config.toml
tokenizer = "char"
encoder_kernel_size = 5
encoder_widths = [192, 240, 288]
encoder_rnn_width = 96
beta1 = 0.9
Rows from block 2 of the text decoder of a small encoder-decoder audio transcriber, named by matrix and row number. Rows with one number belong to one neuron. Each number is 128 + 32 x the weight over its row's rms, rounded and kept within 0 to 255. All counts start at 0. Numbers have three digits each.
After each neuron's rows are labels from the 100 texts, of 14976, where the neuron reaches its largest size: "tokens" is the input token at the peak. Only what is clearly more common there than usual is listed. The data: short read English sentences (LibriTTS-R). In brackets: how many of the 100.
# gate: MLP gate (decoder.blocks.2.mlp.gate.weight, 336x128), inputs 64-127
# fc1: MLP up (decoder.blocks.2.mlp.fc1.weight, 336x128), inputs 64-127
# fc2: MLP down (decoder.blocks.2.mlp.fc2.weight, 128x336, transposed), outputs 64-127

gate.203:143076090090108072141144171118104126176126136137154109103122124118099130166125127114079144129099187155137156127146160128168111119181099106152135053179087147148140164177168115161189133120134147
fc1.203:075100144134141114123090118110082087081100113116107173121119055095108135127165128105083160121094117103132107136162166141126089216143130147131107149180137081120084125090085134073091153165155076
fc2.203:097148121152187116087178125092072208118195176144145102125120149065105126104136150121136131176162140087069148147118124101151118206143170121130125141111114055116067151095149159162108127115187171
tokens: "i" (100)

gate.239:136083145147135075099133161131104139131081111158134139109134127109176144052149173134064152101134142151134130126103094083195143135134065082092149097107135134113090119160111121146091117073140113
fc1.239:116176089144060099153174124159106103118171142163133092123180185124076110128113083085108136102093134131137101142166188165057136080069130101152134169113113075113114118085155114174141120130113140
fc2.239:119182100109124129118135131146148152131094135124097147129150146097150164094105094160066165051155140154150141088171157093096104132162176126103160155132057149148108160114105122131116126176088181
tokens: "o" (53); "b" (34); "s" (11)

gate.164:083159073173159113117111099128099120134088155134137131082151048106142092113179159168155192120164160109108171119120157130094129126161127121080098057138130164120162099158135141131094112109155233
fc1.164:159126122119122114110100109140132098160097189116109117152114063149190138149138185164147118126145145089159082125127152083105137112103088081108165124113158084098115162157152096173119116111092176
fc2.164:163091100165150068200132146123145109108158146129121118146141164136136115102117154070152169107137067133083127183109068173135124128081099115198117135121115088160091138128196131115183104115193096
tokens: "a" (95)

gate.230:145146164108157147213132110136123161104122116133166134101135134105184141153168067096170114058155089122107189119165190086140111075151097079090138153165139128183172126103135126121130196150101123
fc1.230:137116147131164153146167119126122110129175104077128165146151074136136068057147103131152156078126095156116188156146108111148135083144150093163129122130094160165147152159186085163171128095125175
fc2.230:089131171083142042112113106155161152121186144059181160137087135107115099123191129117125127139095152139123141075139102079096167150169148169079151096127112093147153086096185158078128129146158161
tokens: "h" (57); "e" (35); "<end>" (8)

gate.315:107105152062086107068119156140089161081143134147170168132181170186151141116129110186067192134123132106149117122120131146163154105126119080154190168122140221112121116172139165099146126103136105
fc1.315:042178149120106089181104111129159115171127143136084107158086125157063133132130200103122112114202126185179092133107130057085109109140136148104115102110126102119152114153079132070114121073126154
fc2.315:126167125142154124177108097182122098162164155128175051144162073111130163111126135128080190081104115161117151096145141145076131149160115122106125162163128094105136153079145091183081061160076109
tokens: "o" (96)

gate.73:138158101105130131157091137136126165144179111192093177116131121086066121115062123163115146123099142126132181151138118083119095071147115155166180119117111094108113179165150132116111156143122135
fc1.73:149132080089129114160116145124149151131133125143161151077137137082111141146066150158189066122198166145206132092125146139167099114108121126162125103176137113128127190139107123149164130116121125
fc2.73:150187169151146162093103210155141087091174136149155195116170199132141078145111121134144177123158129130143142194127129141065142146106130190118149093068104107137173147113105190175088138083142126
tokens: " " (48); "o" (43); "d" (8)

gate.165:124111030158113174175123128097105110164143130155136102124101085052168128178146096131173121089110147129147149145095125103140125125112121118141169162111074124159114061148088096142124174111127174
fc1.165:161115117030157176107127132123110060158138165135115102058123102154154167151164139134107112054167114144099143124111107102085135066097156158150102166146120114077121111112148102083090180149103114
fc2.165:125145107120110196122117119141126100138085190146151121078128129100096131154154132105143156113090095106096143100104125152162135100108140130173152131181130134072172121129084162165150117206156073
tokens: "s" (63); "x" (17)

gate.309:101129194094129117148123149075094118115123082157160102167132057136127091184083117107112210098166134109161169136179081076151130125158135120116114099160166141149148103149107146146165119132173125
fc1.309:161113125077155192095180125159074145101174124106079140154087135128174188072164180075156128077099092162127129150139098079150143164211130146132103150135195133110168155163109128129154125129078145
fc2.309:147094101182064161120095145117122132116114120106111195176138058149125164062128164112160107101148114063126086135095155096103104170158110133175138094139082123134175070132161157119171065105116107
tokens: "r" (97)

gate.21:102102126082152090132142141099160130125226100119169128115075132176171123130134090098142075098130115163103139124125172122084123121100152158116085138131132126141214154128116114103068165075095109
fc1.21:162153110120122140121174112132122195115178091170138150120100116106160130097134074133131110111096138155159143151096140111213100089113209138160146172098179149118177132165128146096119069173100163
fc2.21:105118158096098092077103181105170141150165084125185131136145066094166119133143165093098109097154136141178109100074114100100211123139131171115141131138205093114120090099128162130113092096145147
tokens: "h" (100)

gate.266:163091156175128119164073143074144126114136127155105086082118114006106182127074147134077157092141155132161128115165044131160098085155129125142134115093091119120119096086154085074153104142153116
fc1.266:079089128084146204136194151156101152117059101158088132145101174125136125154114149115097116171078117163089099068101145150178143121164133158130163177104130123119094154196120088129114095127139112
fc2.266:084180138127145074165177085130100100157151173080161162167109135175084100118133164078125087123095077137149137117105132147139150187087112132160158202203161095162141089149086139163164158137093108
tokens: "t" (33); "n" (32); "m" (7)

gate.32:154131119089137158109182165163118117104129092083123042133133112183109069140123150133177087109113132178092113179092119174079163138126118123088108131102071153094165093122102116137164141158171138
fc1.32:160103121159088122143151099117169161148203130126110077139053133162112132112096140199116156161155100152118141177114071124171149146117089191136058133127169127135097166047169128126107113105137132
fc2.32:128163134136136132111087129106103081152051094090129185096140134107155113121165128111103124052144101159111144105073129149059111070111152098123118214123133146164182098163089178151172108093089168
tokens: " " (53); "l" (44)

gate.83:198115130149160176142116111134160168089116111165174116069159112143129131159094122140198177140118153111129205083150133133118069157162147071094125141144128115140212166162180154182173102141112130
fc1.83:104129163127144152127172136116093150065149137111199213145169110144130124140059114074132120113159167152111143161123079121118102111122169152081068070176113110148076149168086103098147136095111181
fc2.83:093134113099127067125117123096145046113131200118127085152059128138155147099106128155168200133068120122162168094157154123085138164159149139090145118114184187154161117141160122136125061151107078
tokens: "u" (84)

gate.111:162120088100149214124156143131203136146056183237144098149123126161176149130169155109124109111149123121134093144127084101099089084148127140108183127143155108064154148141086114133139134139075114
fc1.111:140162117112156108140135177118124131138135096115113171155124140114156102137162144110117091034126080094133118153152085153115122081152164116199116122099061144124114131103172103186143100140132129
fc2.111:100102096169121132141103160097100128074153123165176106129148156163081170136146128137110102111129101074099126086151170139109098095096180110182119081172079112087126108100101133085099137110125133
tokens: "s" (67); "c" (7)

gate.268:074139092111090132111104138123189114125184158149137182152152109095109167195146127154122122149102067144198127180129054099133132129093100128105190110180125099117148079129108145136148161125073192
fc1.268:154103156110135154138191109127053148134142137085150137121118079138126134108118204106109148087124093119113077149145126154047184123159135117138099145153115056181160151147185104143098159147122132
fc2.268:113154188107153096111099186126127120095117130118126113122079062108146146128091110119158102159152094114086125126086084103095078115107094111180133118150136197143143106097115099119108124156085114
tokens: "w" (42); "v" (27); "y" (16)

gate.25:118112112127094148158140106131077085136130184127100113121076169117175126124193158189161136103198161090123109102120144132067123130136102106184115128172140137134145122145126100119189176132094177
fc1.25:164097116154149130150094084135204062106142155085132172131110106117120156139097160092107096130098200167123101172109169114138113120096151083121103155083122101119093084172122092070160129185163085
fc2.25:172157110091089119143158071116130135173192129158132127095125101121089076137140152106109079143172124122191161084142126144194173146085095132144071127091136209115140121212156177089059175114122123
tokens: "f" (39); "h" (21); "q" (19); "t" (18)

gate.33:139150147120161138109140155124102101165121116151113161138152167124070149086112127124082140111074091134126140106127118111143092182137062097136129173067160165153141127133112147150158121066135129
fc1.33:106077126127144168135107146111139131157094071128113093131151121114112132103109110118141088122142118188094185116128126112090121100121061169084150153114122192121125094183152125111140138113085160
fc2.33:149008167145102130168107094082126138127104122138142094161136153093106080093144163127165110114184154084142098122139102111078137145121123190122161144135128180140126129108124173148111121147151130
tokens: "u" (34); "h" (29); "s" (11); "l" (10)

gate.264:084180138178136164158107151137117083047149088113148129158149132164142196097143119189127124097137134113165163109121111094103120092134095123126159170085102157148143106111069146143145133116141129
fc1.264:114167140100139137100132101094186174161151086103126094108138136132127070115176121108070093129148195096107128128109074067128187143190148143120130115122177136138064168093114136157123147062114161
fc2.264:109116101149125132107103114105127117154157130111155139107098152136100148117104109154121147173163127161142222122123142155176120101075178089172125106082118059125131100108176136125081081169147172
tokens: "r" (49); "u" (22); "d" (18); "'" (8)

gate.162:135143147077134095140156187168038094159172177149159174043149179163084131137092162098096114174121145116138114153148163131085125094154133151175149142124125118149178085150124153149099143166139126
fc1.162:160071111064089131126102170137093120162125136115192135087152042112116134086137120168156084156129157153157109166152129104132091170165118121138123131141098083116134097071080177107128155168153142
fc2.162:102182139152129144113117077128114120119174134090145147147138085146078168158089150114152128121151095108118150124150134155138032110119163127151120085121093141113131098162113163148118123137139184
tokens: "a" (92); "<end>" (7)

gate.89:088145181132199086124120133175137111095106143109150160087159145091115119172072162134064179149089152136127093129122182146100183170138130134123086151153107122145078060176128124136171155180150122
fc1.89:111143133174127130129132145106093153102171112131123103120126123137117160187137098161133125152107146095147101175138140213145058075180099135175116145101125143104109129091116138128177075142154158
fc2.89:173226085102150098076142180112157145155119111121125169130122094105118085138103148157165191160120113133108185165159079126117137145117120185100152120164081142156107130150111129046115085153163199
tokens: "i" (79); "t" (17)

gate.212:035186124131137102130106130135147105128131061138164114144148174110203178088096091173151131090166155129174137137142076104080115101178161061170114130147142164140123113127075118163098149138151177
fc1.212:064107190119085077133133111164115115166144070134142113164134127111141124141158113188188108127176120146090112126172101158127123103151151136200165106143141107086067146142039120199106146137124103
fc2.212:116143095153087091147158152137124112117168096075162123174055146121164152172135114120163090096126176092118172161126045141145084088213114078225116066155156127145107147089107092143094083193131140
tokens: "q" (100)

gate.61:114111149154197164113131156103153133095157134077144070227148159136141165160118161166162128100165187137176115102117095205136065138136070123108095126099117155110178175171140133124119161186162146
fc1.61:145141150140131153154159096108154159176140123134111185097166112160096112097127097120195115164198154105104116172155085132092139085103094150160108134064132107168112149121099094119121141122104114
fc2.61:103154111133079125105121171170142096099140112110150150111159112116083105118085165183083095110113098080089178091132076178094111107096158162130141206076161125075105079091153179158106113116053216
tokens: "o" (66); "n" (25); "d" (9)

gate.241:188159168130103180096127137078099157127131114159111105065153159139158144189096150191122117172159137133162093113045128121086176143153165102130089088149155104092152152149135118101153074105060170
fc1.241:103081120112154111130106091176118099143148161162121153158124168123148133147186083051139127139126146160120113119060129213075118127173127155112179160157124120107115103118168199158104166166165075
fc2.241:127129102187144133140114087154134134122109165066141121163098149154159131116129097138135139093111147123079143115108101123147065118129159123098110131078112101136125088152083093186072126183107184
tokens: "k" (100)

gate.159:124088133064098143131161156154140103087123106169177138090159171147114075191102068168190120136110200147103197124121117106151099108139081136114179090154126193109098167162072136168127138139094158
fc1.159:115146125184068123183110170136177126211141182106127120144154126153075086058139153142119121143172173141132114148125171087101156156126052182084148137078111115169137114168116142120119125153165100
fc2.159:137138112072138172141103175128159103162140106126105128082131093151136129106188093130121136114125101176159115144128190071084132104159135129084133075124120148119192141193114153125161151070127114
tokens: "q" (100)

gate.204:144142094179089133126089206136140123079106127171114116094140126116122115074135125158097093092119164086111131136107108097114156137127102175145115112153155193130163154152092105093138119120085124
fc1.204:150161096115188094186115161095094083087147072104135158167125105126135144105132081149094106161129157116124117158104110081087140128192162105064087144103117098118136116158137148090149129141041145
fc2.204:121090102072175155139152073148113100182131171143176172164120122119109144061165116201159144122144117113072106113077136137151201180130184136071090078110162083132155148122107115105101108123117119
tokens: "r" (54); "f" (27); "n" (11)

gate.99:057123062140137191141142137065066115176132165157154075099129197149163146128169145135084160042146174099150135086132153122137140127191125131121131108158041105172156120127121152109166142157122160
fc1.99:052151141120160158108145102117130167096138129101122157179118147090170083096143181110123090127113082116173073086139169119133092121050102056139121166104106114158183153128178113146117140161128164
fc2.99:107150158159122129131110086101133135077114107178066126167038131190134155099119076187174121120077147061186076119093143118096145186118175088115073134192095145119132068107161126164112126124155105
tokens: "e" (84); "b" (15)

gate.243:161211145178149146080133104140201160157137173131108139145113159127132200169127132179086129174175140167189135147167103162134167119150096142093159167112083123127189129151072152185125112151134173
fc1.243:144148085135145156121147143155113156130124106164125144121071101151100113167173120142183155121145072119173130085101144141101138124174117152108133151150153131144145122143101118122133136140138142
fc2.243:121118138109161108089143117078088099140129126154113157105072177156119116146101097069152149132114059169113092111103109129055149092129137119108141149130147119168143138195140204084128178129111108
tokens: " " (94)

gate.157:125111059087160055198113126158191165135149111129145117146154129135068147163115134117116062135172100094136111084098134167135174111138145136162152157148104113099147117133158168121095076164131090
fc1.157:092149141138135160052089120131122156066108101100117089083111106126147108148113116116123180113131100123098161085151161103188117165149138074101168074133107088110130175144081105137135124085105121
fc2.157:128083137147086138145162098162053160095132139177169108111156101118166128144160158159160113181142094135190143117137143122163169125161175185119121130178134132090101127075107070113111190103089117
tokens: "o" (59); "a" (37)

gate.209:143067126118114105126147151083060119153131117172118113150108156077140092157121101102129151116153109101177155121136136165093116089133091107044115190132128127174171087121143107191161151164143124
fc1.209:123131147087113137124147089134123104166127113071145130225118078105159123149083152117147214174118146182144123102118122137112152136123075104076096146164152167117156091146111095136132138161107102
fc2.209:136087140123131151205145097109121122153118169118128134122127098085079109079149159193081124125126195139087097090119137167133144097140092149108152197069163102097082123140118115071132169147134143
tokens: "s" (71); "o" (14); "f" (12)

gate.299:106184097066095169068174138099114111137142091152127199149154134194153167052124115091117147125174152113164096129176135109102134162152108123125125145096095076098113112083114070104102131133155138
fc1.299:178123096140114141137162191143061058169116126087077117041105124142121084124117093151126093165051131155129133150156146124068139194122176119088120086166174116170098090056144154143120127126058123
fc2.299:129096082115155147093149146119153140085164077131111115178187117145148099127136108107147152171112084122155089172086187083131125102138101124074115114103155110122167152099050103144099151150133138
tokens: "r" (57); "l" (28); "o" (15)

gate.86:136110130094167146093124146097100093067140109109162132126117144141153163231122146114073104158148104128175116147109097172109125126113143120152179138138091155154125092191083097165128123143146072
fc1.86:163089177083148168158182124108152112127142105106158178139150115075167143147064197115145106147147087115127122113139051154092138071096145171120101118113165121159175147090045180148124122160165127
fc2.86:086109164104126183118127062201073155087131077139155111138161125124130114130158155138112113151148115128124071119118122124152153119058153163157091158127173139096121133140166070183116104142065128
tokens: "a" (100)

gate.233:123156123098135170093119165103112126068133174122131170126173097102100206106126081114124171140099115156129134144191156093137141135196130116157095104125145184092094131131146113140123082127140152
fc1.233:193185139083111195114173126139151150181113168110139136150101131146126141156126172173124190127132131132157099094169096115055156097118122185097144100090094120141099087134101134166165101058165084
fc2.233:121140134109081070125105091089116165136135157101148132129082157107157141150152180092150152130158133096108118133126152163164163115188167075096105145106150119192125089126118108208174128177202177
tokens: "u" (85); "n" (12)

gate.223:136091165091147127123161104161112143109114191164091083118115070119135165166128131127118116128152179129178120148114110139181086131123137108111110132240160109147122200141158120075087192133144161
fc1.223:111152138082135160125135145150125151155111164091067132137071152112066098119148205095175127140155160149190101164106097178127110211203133187069084085120130153128092135169121110149179064172128128
fc2.223:109079121133141091069137111088099156110090094108152160166128131059129129141153162157126139095117121151100151122091138099156061158114201172154138143130093183112091109156143122069194133139169236
tokens: "f" (44); "a" (26); "m" (13)

gate.294:155131117136097139126129130100165121174180097148063133135143117190100128154178148134098151123115138162110083102099094111147091121102128062146156138181100126175116152146162116170156106127153106
fc1.294:158141105144102093120135113168092143135071106151070107167159200149082099127202156094142109151077075178079102093146098126155111195147104050147084134147124194117126085103135153157090159106138164
fc2.294:155152129093170164081148099201106138125158179159116065085168146120129151078088053164113111143124144120120120124181161198129169099167106149120141172164178072095084137155205125126106134131096134
tokens: "'" (96)

gate.256:097112077084066129155129159139146078142156089140118181115135128114155109120100104168124157117096183120147169118100124153124165132146146113178145111172159189109116117092054165126100148086086186
fc1.256:146156148136135124152145187083202183130126143179102140129176061160053127110114122124139164147087122172106115188096170092119160189082142147127037173115144072143139089133132146111171114145137059
fc2.256:083116150176081134120121127146155129198141153121122097104133121135114143148165122126111126169147144166147112161154167091116180156104094152096103153042162164080127138182156226154185209074160147
tokens: "q" (99)

gate.248:162117102107188116125119087136166105181095160177147111096135142105105147063098093141113146112116121100146186181140162128178128155124141110130148162163109152116133173179156093120154189133097138
fc1.248:150171108138125174176098097105096112111147117156101108138146137138103109126160129108145172103120232070099193174084145141147087094140098141124144154161135125117154046109146155085126129132155164
fc2.248:181168149137128104137162102162090149117109115137147187072076146153096073089090154148138145071111085092146142142171126139150156155091166144078147090163152128122102095090085134121170075104107150
tokens: "w" (100)

gate.228:097105142146096169148121108107128133092075131197080222148146088168123103116143121125133178107138173076110145074127128088116143159191096095169107189084082116137126132168139107102110131116099174
fc1.228:136156117143129187159125122107196159160137115123123097160103124109119155169145117116163139089117160108187104124150136095128135131109117085222097144144074097120112077194146149097156114105125068
fc2.228:136119213202106136088157055140184156118135076132116104108137119113060159109165103095158062128146136159156161118117153133125133158115109093082136143117138157161140147133132154111101118129077158
tokens: "r" (47); "n" (46)

gate.51:165124121064156134150076150137107116137103109096166129132134203125106134135090132114122175096101124134190176189139072152106194141117135083076094117123191143107139140152060169133066118132160147
fc1.51:116163076135076170111142169171199164149129093144117118162157103145131151142150142140159207150125094130104132130127149083092151079137103086096111124085164129096080136106139158167163125107115146
fc2.51:139074131167110139118108196116164115161116185125100095116126126199142111110067090118136082126090133104196101118132103136089146161119139114182124140129139168162107036135147128150169133063128085
tokens: "u" (100)

gate.177:146115112133089134180160141169142043131147105081140161099176183165151161137084150167142146122153106136110217096102060121106135162115117130108091113093113154132147144126101130117121105157167176
fc1.177:140121129133086095151088140113111128178165040102114124065147120089112090125105130068113097094191124163094160177125139121150099119113183164151146143122084132123145167133134142156113128063032134
fc2.177:118116162141045137161127112123099183098098104124127156119190074132107129132178115179111134164196124196145161150158156183175147132098102111117097196135126148108121149148141127126113109111123123
tokens: "k" (62); "u" (22); "a" (12)

gate.310:157125128127156101169190158123138136197159120158098122061141195096125123133134133032112121070135127158165162127125100141087144114117148133138153134194185093122127118140109114138117174156180108
fc1.310:096077088119121127106213134052089147163159081129126110056124123082109121063145154149136102099122115085156127118127108192102117052187110168172137142189096129150097136114100125085118207144118122
fc2.310:140163138091144189071098156069100082130117106116167151140147174121143125124116110163217150080071157138124144160130105102089096156133153114149118102129121159106125148180135151169129169128086201
tokens: "k" (73); "i" (26)

gate.262:161071111072142166143097157158126092155153117125131119138133155180150126127081086169143152122186131142107082129141136172152131167144121146182095126133094127187129121130131112134148177154149181
fc1.262:216088106120133109179115129116202154139157133076145113134075159191148126150102179229132111088167134125163103136121118163134145141122110149087125105111071114138148116152116086115122127136165131
fc2.262:122103118080126094117109083147135066099144116105131129155139143118134103149170121107170152129124127160076102109131142111127143090175138121074128185116130099134129134125133196196139061155065113
tokens: " " (99)

gate.259:182133086169186105125087106167158115125131110156096168058097189084136119136133167162068149114098118142119115184054189138064141149136193145125172144205098061134166074173092153140088119162145140
fc1.259:054182084117103108151205141094083173043149152119155115162129111144118188156133074121144154103065139170126134111123103155136137037130113116054108120096115132120118130118111125151166108157131166
fc2.259:172157114074138145098200119142076114162117139142144107135105112155131111116057159116118206159130125134164153136152111098091172089091101159100125135162121189165128204059142158115056121139156102
tokens: "e" (47); "i" (37)

gate.138:105075117168125091124076146113110077117067165171128045130148102132155130135201135090139171099148156128083141192142061163119134100165078108115140168158145167148224091146080084139106129108132131
fc1.138:107126140134096143114109170163041133147113151108098130055130154083146107115100123214119139086114095110142189149135193162108146097077167111135121132106159124140131125108156165097113132177149121
fc2.138:103137092168120180100079170046081090124161158142164164086131080057142128132112109165128120158105089082145145074113189157128084098106126104139126123142177083155160147153081174164147109159130111
tokens: "s" (98)

gate.172:116104148141140173103129103108167100092149067154153147145123133126121122117112067136139144147120188110167130133188107121135106091149124134145094098130135188171112148130093146188143119115137205
fc1.172:076099099075124093147082074115142090089179143107147150159114167095161176076104113144121100157163142174153160159114088183142207065125143132145154092153086162132108098100152155107143083152088137
fc2.172:144141133169124150137138137165114122102104122146129148112155153141159115100080072156160132093162156096093198156129054170146143132189110077206121163095115091120114126061167084121120103147133152
tokens: "q" (100)

gate.102:108156092115141087128129157149086119138145101151127139099137140135155133122107168158141077135169126103214148093125102147099145086120165113073150092089164129125118114132085109172164128081077094
fc1.102:134151108177168113125170124138158107127144174131177169145100144133113135110161100142134118051154129080200156058125115061146152142087127149140114134121099166140169139153162144127140155101147173
fc2.102:174199172126128071116096131124090129091159157132131160102153092153192144084122184117167123162176137189171138152099100160131113095153162073081141096084172102097135103131121113168095124173128145
tokens: "w" (29); "i" (27); "n" (21)

gate.279:091104068160148172171161164140144216124113124086141128142138141121070109028130167133129135164046128086098118107166164134136181121115176107141152137093112172126096141123109084125094097114164122
fc1.279:153100136128142128132195145106146187168137120148135193167089155127146049130126122175159109052133120159168123191164176151146113140158145139089103157136138096078131174114174206139151154147167164
fc2.279:120081075147166194144103202119067139148135128158136093099118111101098209081152149165110160134089122062133145080098153111125161164056115094107167099080074120187151094137170066119139142103105096
tokens: "i" (81)

gate.300:146099179158150205122173150126134108112108124161162128046097187108155097148114141153084168083137119089139123134092129134085133148150106051122107105126104133150101126075166148178123197149143122
fc1.300:088173134124103152084081111121110128110163128072132063142142134122107090124140126125133143075177165118151141151096113143075106187121093162178116191158078096153131140130120108187149189136098130
fc2.300:132116140062146132121073160079092143130133146076078073071114151112136185105108091110092146123167077139147125135082153129090130114103109136146147126133127106142138158089126065104158117112097184
tokens: "f" (98)

gate.303:156085127199126131169085139132127064099130184128124121155131220133181131131117083131088090136123099089178186148183157170176125184164131138123128117109130072135157141139142175078092114113122168
fc1.303:155143105129087134143075093088131111142150160058116122141168084058107120143116117185154100109158153151095124170101120136149144116132112120098187076082133170134171121103172155137110165089130078
fc2.303:126138100131095054091103128222134153181132148084117111149158150142132076133103107107110130091117117079119148070131137140114107092180152118190167158099145142101102203130140155186114063121063161
tokens: "e" (75); "u" (19)

gate.101:156145105102170138132089134133153150101179159121108080152139085101101104153172193140126157136073106116132138139110129098093073149131098111103126114105123141122142200135105125165092106125114169
fc1.101:089158151107130068135166148090026146205183109163094149127130113159085137129133097192136114154154118130140118106111118111078133113075124097083081053098196178177146113126181110172113067143087104
fc2.101:149107114127111117081097128163114166143139116134126114111160113143107152116143135155118141060120168117074197101099163159116138096111144083135171172162095128091119113097141160222194040133147175
tokens: "t" (97)

gate.163:176103127106115133146142172086056075129153185111138114128117129143144138191119094139163153105123145102141122088191141161130155162113120084100100041150176131169108105123150128173129126112143152
fc1.163:106163202121134148155121097155107097119167152106117147147091099164156066189102170124068175095079126173146155063164150175133136111164167116167111150118121127083108062171158149117084170049195116
fc2.163:153066170090140147138120144090114093149136153097151163130113119158102110121114109216121196147088166160147094122115115152096133057146100137096139097086187135089078150125135155132160091105154120
tokens: "r" (84); "m" (11)

gate.8:141092135126143162111130119181182091085090133144080124139153154186139115161151104106114145096128093177035076160119163134111147169135139085102109131130132153139126158161134066151140127102144185
fc1.8:116111179069122112068097126115118134161110165133173157138151172141143104131157148086086174206122153129124132128144108098097125110161072124129157108091135137123156101077147091177100114158087154
fc2.8:123153144175112079155164109139140094131119128180181132147201198136112148119207198165218082150130118081141157151148141122126127200125082164137143137146145130134117103140127089110069120117151148
tokens: "'" (52); "s" (16)

gate.181:150088080055183114138116136150109100153158133145149119102120169109143103162146111126117136083115104152109149135097084115146109116112087129147124124149119146109150090088128134156122077153129103
fc1.181:131170127145138110122079144131083109153101163196098085131155132115057174133153117149164100197149130126123099137145133103128143136156127128089066105166135144190139067073103107092136110131173119
fc2.181:085133141130138149070086117135110129161102101126194077071114086146153112159118105090156070106152126059118049160164134139150073099158172108145158123115141172128113101138077068131162085091148143
tokens: "w" (61); "p" (20); "l" (19)

gate.114:102134111100165128141076124136135139134101139154113172138172158132097075091163135064141135150130121110113101075122167178132105152193106107137169092125122126138195197057116098153096118145097073
fc1.114:139102122095102118129172133175113117106172113154154106135114137159056051091128131175176185117136146181127180123124125174084115163144150152117170059140110090113184087112132147137177149157121122
fc2.114:096062122081107166024156169121115168149141098112122151130148101141131123118177134098109153134114138058103143097117115084087133145154126055080098106088162123122100140098081147123119123146150194
tokens: "e" (60); "i" (21)

gate.4:135141073093130133149111147158127115139109106121109075136141062070175085198116072128139079073166147114131161106183149107174196143153136095114150128078108093107093135126109191083097118101197099
fc1.4:115119115157127103122167111092183179090135136111160152161128174144187085135070138124124076151144131087095117128144138128035123080098161126097140150145186188076153131095100091067120095139131117
fc2.4:107179120139130116145103163158144091109130084146126140032119151137088138108111149097151165165112163128122164103143171157076112131124105171177150139138076170173103139118141113116106156175088144
tokens: "o" (94)

gate.327:071136130089167149203111137165157133136116134166123121072145090176148154152099148071154194119145182157092126129114148169186143129131166149140104183149131124144123119093149149113176102179110142
fc1.327:145163091113112045169076154165113100123056156128105169134111166121141112133129142073168094104154178178114112160054100121100125167136185121167105147074120188088168119109160173108122094184140190
fc2.327:095151093138124108113163106117134159147135123157185134031173110135031129106101177118117141171153108141149186096154120133116084110128136129101157140117101096169138127165185110095159191122142140
tokens: "a" (35); "t" (35); "s" (24)

gate.145:135143124147056200176087167133118146218101128061120120161151110182145115163133122158096165092144188115191079109181163148140108155173118071110127164136129134152150139092129127090120167141186108
fc1.145:216094157106127093118167122149146151093139157127158115171165155133105137132146094127071151179126093073137156149121122113113132115132113116131147106067126103127123086129100142115071119104108109
fc2.145:146159091121136100133145137166130149119116094107059199124105109153197074168136120136102122130088074090129104132079124102164142133115108089119132155128126209139195118160139079131139086175133086
tokens: "o" (88); "f" (7)